A small sound classifier, trained from scratch: log mel input.
Rows from block 3 of a small sound classifier, named by matrix and row number. Rows with one number belong to one neuron. Each number is 128 + 32 x the weight over its row's rms, rounded and kept within 0 to 255. All counts start at 0. Numbers have three digits each.
After each neuron's rows are labels from the 100 clips, of 14976, where the neuron reaches its highest value: "lies over" is the class under the peak. Only what is clearly more common there than usual is listed. The data: synthesized solo parts of chorales (CocoChorales).
# fc1: second MLP up (model.blocks.3.mlp.fc1.weight, 576x192), inputs 96-191
# fc2: second MLP down (model.blocks.3.mlp.fc2.weight, 192x576, transposed), outputs 96-191

fc1.463:083176158149102135142102157123137137142146130109091095116138133105163193127126175082125093084168109177132167101138173177089109135155148170117102071161162117092103086118193115107131182148119151157134158096102140143165146113032124177120125098193117076121187069180118143081166198128071123177
fc2.463:148086095076117114155147150129061127151073146150155166116212121144116169107077150096140143194198141095144138121147147094181176128098188049130137093137149067128109132115131133145104033143106130106089102067118085101132102126123106142115136122088168137139111130097135142120089141147137070186
lies over: F#4

fc1.184:072119104149090109111168125181146077088126153148127141154163114135255083155157077082144135112127126148138163156159086053144170126119100097140120109181138134189113130121185131184096100118144086131150142150119112119061109097049094099079127169087120163203070129124170085094119104138125091117
fc2.184:118152188152159130196098129143149109103110155122170119132135146167158104129169090147123112090158138133164096108167104152200102115134114174159138124136130104038155137071067137135151158172121168101172174127105182132170152145188189154135114081097156098140095076152115123086116094145205161072
lies over: G4

fc1.403:094144122108116103142167078215115128187120186143161127128149134090135138151166071156094160078116101141131124137159117116079124080137164092136163081150127115139145164134145180128088093129162178112141128135134083132141110114090136137127130106142149138129118125124192164152145098105067136057
fc2.403:137125180129165129140076142255138105113149161078170066119126113114123134175115108103127099116151055130031107115146114154133105120104152106126161217139117149147119124092143078147140144060160100129152144113107157142140127111140133163167122114156162142120127121123138098124111152114127161124
lies over: C#5

fc1.487:100125092105149120135136125145160103097088126132175109143087192144144100182128085141121178157079117103106103154125134064118197171171117092100111090137111140094086118099142144166173081140172118118163055106168174132201075155145084117151103094124198094144116106136132113196167127142131132129
fc2.487:143127106025115175151105129163135138153127151129118142136117155131142138101106171140060113062111121086081128052131163125149145136111149194141151147099111167044142132098085121108098068126061215102091127127154120115112102130130125143140207147097162146103136098167102197082144132097160119073
lies over: G#3; F#4

fc1.562:104106113138117148101102082184141191127128161119092128136124132103138094119159120147117152095143123117128118168158087152135139050129145139131128136136168126129124126088182207155131081160161094114132126144146107134132077163068130161145091088127071160182086111048115141127136137118179117134
fc2.562:145139124139103118134133104152169134146137165134155142183101125098060157159141115167205120145147132125187156091181156100211094121118135114109172108085128126135123089131179191113113177180122165173180087111080088155149137133105123141141098154084068155154117114165109143064106115182139167186
lies over: silence

fc1.84:134158148144087069145163166122240097150145125140149158121151143172174105156162108137118118105135164149092099132126159113142103127097066071096163102122046144084098161089124115124146170092105094099119067131114142108144136112104115163120101090169165164143082104134157108107047093177134168153
fc2.84:200148105170141140156104183150138139152112168177206124116124098155110100091168066109099125150102159135122099082174102114129135148097110109192151165143187129077103101036078096139136101149138067153057121183080182119157150140158112117159112083103130122148160119110158137122136089108139084073
lies over: D5

fc1.433:124132124138150144131101099103064146128117138129103137134146119094137089070162095155144148108094130092173139097098155167123145087096153076105159127121127180093102152116113155119158117136137175175145139144107132144174135143107087211094099081168150163127145109175147149138160137098129116157
fc2.433:127138115160130132172102106101067115129194139101151103084126118147107194136116121104102119147123140138086112189132202113114141105147202086140119085063158102092127172154165110088063133170160097120129112149171116118079179115141095135082152124100112154045144111145149169065114138135109095129
lies over: C#5

fc1.359:108088068095098158126184067118114087109150141100086124136094165105077129138139118054128146137127162130129087165164105139066113168150117114120174134135109142132138117142132110141180114123192094172136120207128129136048147134148123129069138124185105066105108103196079122087186157165117165174
fc2.359:121114140107118138118163116186119144162110114104136134160167130122115144183134118140085100147127094101182152164129142120135152040087124162087099117130146128141128131137099151176052199075094136110168190162135154079182078110139143100180061118109125110105147110085145105132062127135164158081
lies over: A4

fc1.226:127135174156096161158117085147118134142076145103120093138135100100094171115134095074146167181080100142158081133124110137107135093145099153094094125108126191112148136087068126112091089164161072182181096090128111142189103114074109131171167175126149152149125097124127153141131133095151164176
fc2.226:109100115123103105152062126114193157119124118077089154129074169111124135123147192142145165136167156151081108125101129060085129169110165141160150064139121112113167185179163090101168184099107161107099134125159100126106162109106167119109142165134086103127157133067130126113104146153199086124
lies over: F5

fc1.442:127056112145169104165114157100136113123125045116116123159129131109059174150094100128121159151093168154099180104141128152117141057116108123165180137181128109135182127124186137139050043220089091177073100076119164143100180146124075133117123110176158136152114158146114082114150101135113139117
fc2.442:113116095110131161095152148133149116090133148137128121140131133120133133112189168173102151131134098169106156159129170122089145159115139184086105169115141147155131104102119076124114124131170137183106096115149166106094115157158096174102202140210106142116100138102143119147099176114115085121
lies over: A3; A#3

fc1.65:142171105183119117130134130130119182130087135115150108141130095115150131096096080089082156133084157150183127164091109108057158059103151138186087102196109156157169139118090173121160155161178168093153158102189068130132164093132079136134142118149157109105090123124085140113123124148106127109
fc2.65:102135145084123170095163127142162137081184180103147142150163038094181080145146156119176177101114103130125151132100107099122125191089118141173105130104137099109120139143117139136069144104086077207112161154094102095110154133107120079102112111102157130161133086164140133141111108119145135120
lies over: G4

fc1.49:113141134176059175149135137115100108110126079154238128085106062065165113135127155116178091132093161152111157105166084111062082150105118160074077129126118122117106185064100134173146181099164117130120188157112135165164082092096119109120113127178092126163120107122109135134156168104081114148
fc2.49:126101153166112094140176119105107122173123128173108061139140122125169138105163161096065089134102135033080167113139118083164084046184106167090080122097141145124142083100122151117173131105143142128125098170112173075131178094119138132140117155126116138155133190096113118136091122143085130142
lies over: G4; F5

fc1.306:157124117115129179094188103135094188107167127141159053156157171105124112126139175099102153119109167112148134140173169070106104156177116154136129111147106102068070128070130113158119102153141167126182064134210132125101119102120160152129116142168156127129175129130175148134185082171082179132
fc2.306:175127182095098135142064081114152120098105120101164108129153116143202124109095124142126108174144174168088087157148112158169148151136126128129130166177115158125173166147182140095152129252094155135137213097105099108171139077143195141152142084141177100165092084179114149117114086089122140129
lies over: D4

fc1.450:140160092102148096144087173083121150130137141081097122126143146054103200132125111121210146161141131137099162174142152098155122096137117150108155153121118127147191161115154147180116149137145050192129120083153109157089141144135173151134102140155117127155132076105150160115176179091169130096
fc2.450:141157135084150139141116181085130089131172061102136149145151124139137143136183164125108105098105082153065166159069072152123129206113110070070074104073148106134173126170104174096101127181152132115107126115105123132130131135073129154134116100056096169184094113148104185123104137088120089148
lies over: C#4

fc1.20:168156094121113113107113120164077090138150093123111070155113159114077167141104108143117144117125144185117095129139109142141155083155150086128079123120135154139100087080183128074125132178108109154030148106133081103195097195106132152134142119134096129121107075163105191147154127149172178126
fc2.20:087149100177142117117137127090088140119094102164116138124048043129135163127168136139102153163138159092179179167142147096139144100122131167149198173152133127112144153126147123121166059158097137126194151140085130097084182113104115116098153138081075135137158118103122080102126106112176107154
lies over: C5

fc1.551:091168139105079168122159118159079134130119123070113131059155093078182169128159129108106118090077156166188142163137145067094117100103181149176186056170118179137120107149122141114105098121139133182187127177117145143123086175149118123104144165184072119114152131167097141134077169122112069119
fc2.551:086145067145159136147107124203120153143131115100183129164122139158133062133138119108127122072098117100136138180134143102107113157123174135136131124121131109086200119095099139199148130126104137114101062074117255094150186165116157116153130162153116154096171108106135154137107110160155135098
lies over: E4

fc1.325:138154102133104179088164217072068110165157127041124089172137153127155118133145109126071091147161159188117087084094050105120080139099099131080118146177124141179202130124128176119155152116163092148107090079160107233117082083103150114153120154097108152225125181109170108097187106107080117167
fc2.325:145111183130173156141103142167143153121103133109100103142186106148124122102088115179086162143085045105081166118145124135123105107134113110118131186114162150152160045153037078126138210133128090122125148059115164102119151149113113076098173166144091153114131118181155114190134091149154141115
lies over: G4

fc1.194:139141087104103146147106153073115145130092124164115179091128122112129134127134182120126159112096094104166134152128150086153157114108081094087162105090116106082158166128162169201135120195156129088146062206111097142131114190091197130131183139141123144139089050072114109109068127146158170173
fc2.194:099146146191051169165174127123153111087139201113144133165107183049145140110094150140133101186140134111145065136130170142169129115131140151211104121116131136115143064172161096129098171093120107146148093119154191120118158124168156126071134131163113121106121103109129107117132131114106135063
lies over: C#4; D4

fc1.298:125057090163130171171132183098126112122076089123115073138122156115132113157139105122103142079064152055158152152161078119175110088141056133156100083156129100108156159165161175186112100191187151110151131129102144076105069144167092112048118088171146168190142148097185137118131114128136105156
fc2.298:151116156120152132126128146137114167145060126182126102095134055129152232154121209149080101175111117102137126157140166146189119140139073119125096130154107111121133111205131174063153138110120050210138150123130107068134162140091112066071151130129122143159130076118091153111130217087157098116
lies over: G4; D#5

fc1.73:124102134114144109129142097116123116096091104120163130128085106060113159072085183081093102174143105134094132104115072115116122129114091122174107166147119140111196181113096109188118147170061151134127091116118147172132002160115090142113170088138134164160094131192159118189162129123101107123
fc2.73:133163136100192107107127100186113118129149219147113054103138146122162154115195160093101076104143154197141139122123101166125105168152138147139102103101104128138126103110147085142115121087125115150084059098157114154066138113085162155080075110128110069173133138088169091154137149109162121138
lies over: G#3; G3

fc1.227:142128178110043096197165150161103064159176090157194081079144150087138108107175155110136107140117136131151124059109114123136126167088098169145127132071081156097119185125084179185048148148187144158162099118132082154147111153119080153169113137204116130135129123129107171145094171085067172157
fc2.227:132166134141130125121120129077065162120138178165149157135081086118093161121127133192126125091114148113087138113144041141111166080122125095144126136110152130099090186111139117137155130091125028124083116142123124113126142120136155134154118137102087132135100106108123076151108106167178099079
lies over: C#4

fc1.455:126082125082109111174133117197105110131123141087213173121109096070106160109130082116166114181062132122141119181138108141079106158119067132161125085096156128153198218140124163152078127101142107072148050113123145135117130142047125087160136139088112103121158147078087064109100084135131166095
fc2.455:095112188154169131097094121153095146125174128121172140166081137114136118137142157124112147112097110071037131111125127102132133109161146166078144074195124070208182138143066088130114183016168094180076143136084111121078098157163145137115141098127164156130171103183140099155128136155171143188
lies over: E4; F4

fc1.385:110181089105145119106120088151136190103090132125123121144103110102181124197108130128164152200108080148159158099168151135151116080138161112101122140142124133146187135106131139163131173150068173164179146119156078169125097050099114134125172155120107119038118114155103126131137188158177133147
fc2.385:140127107121156110160124124205094161117073056122133102131160118146150073137055126125099139122115111100064168128089108137172098115081111232167091196179141118140140136107121129119110117108111143108105184094082098112139138172101118085110146124109096059157132143188117114100084172148169190121
lies over: F5

fc1.381:133159085154151123146122154123130201133160112077159152151157076097068118099111121149090156114112145123146140113108096228105102121106136101171178105132095193158153105151050123094146121172111190139104184067095115167184170098117171125064132109085097160170136163110091126070153134121069149148
fc2.381:139140064149117193117200124124102156114147114105122140161197069072104146115086145089110188127093142141072074147133093121126133151120181118176089172121112056109133147176119180093102178118148046105139158130117156145192133159136090161089137128083080126122121101117163127103108131139086212111
lies over: C5

fc1.265:114124178075133113122150137073136097082142084117088130166082121160122107131169095116147148122183182141160097059179058120151110115105089150103111114122124112127121157094157129157108143134110142124170079113117075102145110166083154121128138138101072113103132117190168112160103123165208118154
fc2.265:207175183118178143117178130086151118140159126096069112149044101098126096154133181120116152184152098150212077130130155158080137085093078152094127147136079118125136125129129144155103084128144175043100087102108174080157122139092121101120153130198101156152062128130122124090152112120113096163
lies over: silence

fc1.277:100113122123125135103150100204166150115092230121143104121075059117174120108130142110085111087140121135180129175135115137113126108137160193157160129116153159095096147074071131095088099085114098132162089096102125128142092155090086151121127141153131143095129144097095102160107157141135155151
fc2.277:086159103144145119168119118178128165117133125123107170129107076146134096100106128092158123213149121153085164133134098068185087160135142069113153095134132123106142109045152089130185170143116099092098154106107169086127158124175165198100134113072157119118133096113107084126040107117129118106
lies over: E4

fc1.123:084135128069158109147195051101144107142142098083130114134113135183149145164082100149157097209124116122185077121100139163152125075121129131101142157108120116104102111139131173124139101105081113095159092150160138100166090086117112130094150133138088145144137130079140122156118116160158174133
fc2.123:087100131161142110100052114146088112159111129100058118155126145193132115134094136147119206130106063091093171122116108088082109123122186108110126094117111118115170119171133133122126067165123202129172152136144165138135179140149106162144163111172065072121164100155163155140137157132137093148
lies over: G#3

fc1.563:105125120125164131136117105128064127122145108181127143080166123034180115087141157171129100149124121109103156117157123146156110123096098133112175087138175046131145162116132113141161118111125205122149119216113151137207135102072135170132144144167116105127145134080154091101151080177076137141
fc2.563:095130151137160142114130163190093193138140114118061139124231186133118146144213150130125110117113205179124124101086120157108179116119137088176111142098150128110126118175097120097122183083237112092104180153088110116088146119124142133130143108197129161060110087128103107115173130099150095141
lies over: D5

fc1.169:135133106117115125147196119039173071084133107151166144104098127127114054125124158149118178090101160114121109131112073174181155075120135146171089123140140104157138183095131135148136246140167093113137156028144163166081076107118189149102148174200135121134085099115112138099090164110127078143
fc2.169:140144104126124123157075140139106185039151158106140155113136096115121116167160128158102117152087129134214125140166096131094148056130089187145143103108141172125102114114131138096168116151125138186171101207088172122098125112144117142226126137135168154127175120119122171117205122103142109131
lies over: F#4

fc1.481:099169152102100095096152092117121099104112137134102112109105132131117101131148137097155108114191156136128108161137112091170092124103088120167125119134138102167190116108142196131093138156144101124162105108130120163154111170104124179103073099186114151087126114186092123135117166103187111138
fc2.481:151148162124151125123109114044116109149213137151073149099095129095123115124150132155098132107139107172124101135113171071077140087143188132130085088042148109178137099099093115126109116181108098070165101146134170144071125221093140097089097151101142131145141113117140168108122107137117076129
lies over: F#4; D5

fc1.60:135113124092143153110117139112114099094095231156083124148157173112129119151111149181106109095123181122117157125159140153089127127124126154109091067089141110138137114085183115189127132102173122165137118184145169163205163119068154131090127124140194140121070087157094137116083188108142113138
fc2.60:070169146172103161130163110151096148125119172129144180118111228111104095133141162160152102086149185118125107144128143120144169144130161130151087115124128154130095108157114008120140135096146167144109179144133119069145024103093120142083129131209137181121089143105087063117158115130129066110
lies over: D5; D#5

fc1.443:138135149071094133175138226157120098158134128096122101118135111140138165133102149121119170087155164073185122119144120107156091107095135089141123171131093167160159136058083105141175111073203144056109185136169067130086053109142184157071217187124103122125100127107123084099129124125145149132
fc2.443:118065148054123120130098098122161131114119151121107130148134176145096151101081140121148165143100108081143159120093136207081136138149123146094165157100173137197097122109072189111173091205173115063206138086087153118116127151163128095159062133095133096167068191139131098166160099124087135144
lies over: A4

fc1.203:150143165172165125173137133133088111200145146064083125109135089111065100110124067189116098102117145080164105112230097130103139097135130128164193103154196130119139146142121131153153178118140142158135113175125078194089081170108160139119121140190138177149118086089122129163150171196109138131
fc2.203:176125100143122128201088122185151123124134147089141118122140110111142167118141045086145118092064059104078100213128124190121184180138109175091144106115071104211099147121132090147137123108153139141112111145119161178144101108152178122181145169125109132115123159158110123127171129184164146150
lies over: C5

fc1.313:132082116178149129154128126162101129128149089134115083049132194091084115054171152087131143098126139152173043097076089118118138103139118165141161119147098151166129167169169132144149147122131115109097116101060110149107120119110133119117207129146131125166117117089129073150093167150130122134
fc2.313:100176137081144115151137079157156107119148105112119142153104109074142154042171102116100176102128156186059158082136106071181169111134130134100101174163117184125176148144108164166130057077109147097204128134165091118160076163159141101096123106124103124119067110145091118171114187100107098117
lies over: G#3

fc1.399:087183107203130063178181138156081103115104074123137087160106123123110094155130162119129170121157139096176111110109094126168142163101133097127091157148128139107149185091145141129173125122151134089134144112088116107106074119056117112086162156122110143094081212121084128114131155112105118131
fc2.399:127181136148098071090228138178139098113132132133125139115162157160169159121144171114112180121077123167079097153119102143093121147111151121172121124113155143104178094162087080154138122125161108108195064150143073148132144174113133106069139110146162145181128162125144143096150134140121098139
lies over: G#3

fc1.158:128080116124137052124093111146063131162147132119105077131190172059181133158114123094120119126105122094080144160139123064072124152167075164129080122170107156105184146113081170101124089109182071165130076143183187173132111076116074112123190161142096132196107164169120093145141110153104130136
fc2.158:142115135175146133130076029186159135168151118119164151091136188104135103125067112165176076130140129121115056092152115188108101132146096161135153116103094108105136139132119070145139203060120111085138109117136122168149079115157175102132199114124071097131154147140121104130187185118091150164
lies over: G4

fc1.263:147106118161148142108150135126114159114174185099103136122092128116101183113122080125106185140120104094150119178143128153085078155116114069108115128109135154128139091114101138149140093074124186136139112112100107117127079084087092137113046103109112118127066103156126198173127143130133131162
fc2.263:150154126132134175114143078111140139074080197131159129124144135136141116125067131156091115134139098091115099112126088086182131175136123100115147098124102120091066150189109205105127052130130135095104202153154133112194147131097101122128080107175117151149138086101146142102125182160125178174
lies over: E4; C5

fc1.140:127164164119136162140154113150146066152093136109187125114055107165100099148129172161175116128155126148097131144102076083042101140171108126099145150139147162138174167089171123122144048158088120132164116113175070077158062075133178159136172148138160105202108131126128171076116132136112175116
fc2.140:134101154134086113116116119083140098129115170121081089115101128131082104119210122148053125099148132133102157101136092173134130075122124121120159131103199177116126148081167118121069121190163081145105088120083147120074081148173136197137165129153102124194077125144110109140165097107109140172
lies over: E4

fc1.157:126111129100088098179144128076106072141151136127091087107164131104063119070112163152101133129095153104170141191068127110160124156147130131115191085125152109133131181152174177153119144113121173126152116126176108199154113141120062152156176125109114155153089089175105082165109075133101112116
fc2.157:147127114097137128096141124081156156103103111121129116084065139161121107112167151133158109163150135112076093120153138181150116122145101136106110051111045150128136119063133144151198080115125056140151066174155065153097128130160112118123088074136159015126155078089089134121110090130111118139
lies over: D4

fc1.326:103145116153120129103118124131084116080113101119148102140161145138202072196126063127097103130116117118153159096121098085143124113095150144136142145126102158090158138123183150171099205118147153059155172166120074151070130111134136153132240109074087121174128103068139129129115141158143159108
fc2.326:109173145154066160141110138122106150155125144148191171144109156083123142096134144129128117101151155114139120076131123133132141135115114103137165124097125133066177105137157067082103086125107167135192103177145107120166101145185142083101163142140117121171069093148107167103128104151176141139
lies over: G4; C#5

fc1.153:128129084145099132155106143137103095093160165152119153123118113055126177113188115129051157086167151080135192064146140131120082113153127128138184139136134092110136119141124138118129102205141130159133090074163149077122084116151129128146116136127158105180150163070092109107099153084183203159
fc2.153:104102038115170130129082136185114154138115146135149089100209121071115122117141113153177142163134132079064141135121112153140152178148112158132166199088071148157093172136172139093143057137115120130166181085152114078134165120165100109180109124125109065155099085148093125103203152118147158156
lies over: G#3

fc1.62:117045057079068156095143159141115149109106152120146121188178120104099092183165153133090141078115137057144157129170108077119118160148132161123140088131120158108111119110135138155136090127074132163155113090146137141103073115102144140080090157058146138168133082229139162186190115140133151119
fc2.62:148170123090124110230069093175142135143124121182154127124183087142102124179074096136096101155153154152102118166138096140087172195116106095138142153129140144134138058120119140159190116157108134115173160129153140085139097124143131078156147120126130120075131118131104135139130142087147153124
lies over: D4

fc1.213:092151101105101155153122175114083106115140102128100093136082123164170070116083112166164199135076099124141119148136146118058120169093111180176146103106118097168164095078143161146105154099092124129151066046101155180139130143146067111104153154170067129148086131115135127113128141156146126132
fc2.213:136087119121098096107160090106162109165116104117125114205057119142084075125135087145166132125117150167101131119151108137147127115101145191134096109123126145137148103154145158152111056126121121241131098128170105181143165124104118105124074157096110101121134039133103145182085139121106082137
lies over: C#4

fc1.133:077162129089143133102178127117130132177105171128157169105101119098172188144105113131164085120142164120132205208162113091150127067121093120119053097106121126119120100088111149104158132139147135117180044130097196131125120146111096136114142118158176135153179123113083127205141098099159057118
fc2.133:049125106156115146108109168147072102088097184121090113099167184099063156134075114102138110107158157208100124127122113127158141126150143110125124192140193120130185145178101104155138098178082126112104134173136140130158124122118193139107154107105112121135128094071071073070150114145113121179
lies over: G#3

fc1.488:121200138171139094111176167142159101086112104091170127153138128094141068135130080094126111086141156121174114148134100081136095165175101111184084120096143096157117091089141094137136101106117150128200127096108140127090104153092233183175130183139158125108140058121120096112123178102129138132
fc2.488:145123147097152122136209145154121107154124125135083187111083164158156048190120085109133100125083118140124184144187115155115163182137079096126164105109105170164104121176142166130174133163160079150173136119133109095146070195144111151151180103136172158131167129132117090133126086103139118115
lies over: F#4

fc1.527:108152121146146103134134126110070068124158129163116143137134119124095115131130155146153153138128095123146073095143097095156101141201108144122086131075108120119154155100174135098102102119135182103203144129187128098160119072115161097120125132188142104090115110132104138140195107107220087078
fc2.527:110082149098128153141139142104128127107132146126035114133073160090132120136119174131128123209134116182182140141112119130184135163134091129137143107097178161192131133083156102115188158069082107138099129123087080151125115128090135098202132147117145087105077110139115156119180159115194139132
lies over: C5

fc1.546:094147135151089112091133115102117136126158136172201141122147159085115153080137107160157155100166151164180146069099151122151157128135114142120122112050168134127117146137106103160115115127204133150148113176125136154149100106088081074144156059153145139092143109131140151115174173050151112187
fc2.546:146084176134122162152144078216115132086123122159089159142112115102146126138116177132075145071133071157076156177156136129162142098144192116116144106087100140125081164121140112138047113164135103095083076164137073124134180168105080143091152149114105113066153166170119127164167079149165095108
lies over: C#4

fc1.448:118109083161133119127084149116122127123170091113156087164113091108208102138130117178145129128077126153127104102135071160128136152169092142147122131150074136083104082147183152129087161175103136164089110083154087144130115154116041199080199132177110118145198082112127169157138110157165114132
fc2.448:147111139116114102104140195072103126085120137099148096129177062168142133080134085110150086118134141118153153119134100115143144181118126131090110160105123143114134128177125129177157030096173099154128184153133119126061158122149171171132074044158155150150125119110113160191093142111131115159
lies over: C5

fc1.202:137137129118127114124101181069125149121127144060150126098186122088156125110161158090112095126171109127163136135137101099095118123131119108126129121187078128101226187069051141096163177128127137166158083159171090142097109138107088156126125067140094147078151094152164057062097155108134162164
fc2.202:122157090087115122127141138138147123134138088124152095107143136133163100097150126119113137109089115129108098153166108152114115196155146143134107145140173100081173105113167073077140167180116115151155218153148102112123155116084114129147080155136175129208168128131161152113160092086057088082
lies over: D5

fc1.128:121127130137113140153130053124062078097154176121121133112146141120133098124114119166194178176125148097118114130110101099089145136087121093100102145186086151128119142167113120167189162104068084163206174077144079185082116145104150141118118086129110122148085088112082103068094075163137137168
fc2.128:092185145114114131096163151107175141145157137143142128112149100118145144098128131142054124200069126089160120122139127150152160105137117119109143083138140157058141116142170183151134188103161105095150145115150082106120103159172164084123119162130113082094152116118158128113150074110101148123
lies over: silence

fc1.55:117119092102076086202144125065131099149180145116102113121117146115167125126114068126100120144134140136105164094130134126187124146140154126102113110113115143072188178120110158118094115112136135122094070115165194120119152148150072205145122111176185153134147109098145109118102121114105095154
fc2.55:118156133088054145136172142107112124163156154140172176149168096126173152127125069137137165163146074136143177128134129156159119093117115141108132133107076156074077146106128125123130112186175085132100101080126127164157165131107116134169095174155148161107170120153141106147114148131140113152
lies over: F5; A#5

fc1.532:176152168146149127084130030170112118052144126134101106109084093137101065113138150146131111165086150119148093079149158165073119082097164135123085094169144121116195078095120142183171108136146127135150072106117122125118113141057119127130193158176109069166120084125125087139173112127107108165
fc2.532:116158169076152156154097139146152159119144155143135164161105141146112129147197162142104119044149101115162156085133129122182137089141096103134151175175101071169070118123092168145142133148171174098143127172149136078100180153050129083112086116105164169199162150091076175154120121183130112176
lies over: F5

fc1.427:159197103107126103150104100125074158140109109119132163087065162101078120092112187119126181147135193147172107082071072142136095137186157170142041096109104104136134140088131156127151156150105163100102125086140120128167132123070110115133123102167136153079122164174088180089173127109135173053
fc2.427:104083160187141082086073152114084146152071172102101081107139143157114146144167089137060184184173124120156127115138131186109147141156114112147189115110172152077156162085156135093109114079141107097122143125142097135147191093116141155143084152126132166148113176134123168144097155143141159066
lies over: C5

fc1.44:183116122112169135111089140126122150117147175137107154131116087132131107108181160216131121190128171089159143147163124143075122073088133098104149114132128135171140100108110169120128175164184118134159103190140154125134096091065169128091123092108123089087093131141086075103120129104138160209
fc2.44:141121124151140155062089107105087102161143107125147114117157137170092103132094119087186154208124149058157105086137157063174136132140154099089078191138085130096127144067127173122121123083147128136146216070128155160166135119107136127170093135121128117113110147096132191155089111140081134112
lies over: D5

fc1.401:063125071178102155168172103178147149164127135104119155134136087109121071138095131092148089123143107134147105140186080149121138119128140145169118129100070118090129151106051156157130106083160126154170185112101100166107142118083111166146055119085124123164100140130169161111069183146095074095
fc2.401:165128135153110108095160107164164150106121082131121130126099133124143140125170072126150111112146119116119132124152134092097170099155117068121146089128138172098120140100117099154115108131199109115128056168130134133091092148171103119067146149155202200164087151086125108137148143163157087068
lies over: C#4

fc1.439:061151124172136092125098157138093087119123062163089094142129130092127089099118101142080176122142119108137103115093144101060098122143123159135095176117159106145117122156125121138132136111151089165096133085136097170088133180078133089092107156192079122056136130134139136178125193182186141109
fc2.439:122072106122144113104094117175120146102157077096115127130052164134076103132117124118138117136114085144137087147148129158151055123118083140107134163129128137170173133096202161083152077092049112206195132143138130118140087118147150128123105109124116182134107156131093078129135090118108146173
lies over: C5

fc1.391:127146108139190098140143079091099149184094150200148111117146153090179145179154134141108110077127156159112112152124108087109107118089090184083119111166151158101184129054136204140121151067109167156135135076131098142099111130135121116108093139104134162124123146079131163216126085144134093089
fc2.391:174081143078147131066190141090144138113168111123125161138152155145141161079111107121148155127167115132131132151086141178136114168105117100164067109107140142123164114118101108077095136122171128070164100100132095172107148138145105079122099142174079101122175121180158123105150103149141103223
lies over: C#5

fc1.220:086125111066078133141104144173095120126182109093104093099101113142100117144111111162117131130081132114127123121123152081129113171074146115117166127124114080149181144084107170143136108110113160104123084136136087184153107141148102140076093092185089101168058090126118182131122140111146122137
fc2.220:115143141187098158084170151094129115128112167138128171093128105140098121146103100151143117102114128149147133083087176131147146129186107089172131136159102139226137100119111058145126124124096081144094101074169086123111138127138135099148086154142163163133144062116120138141130132093145107140
lies over: C#4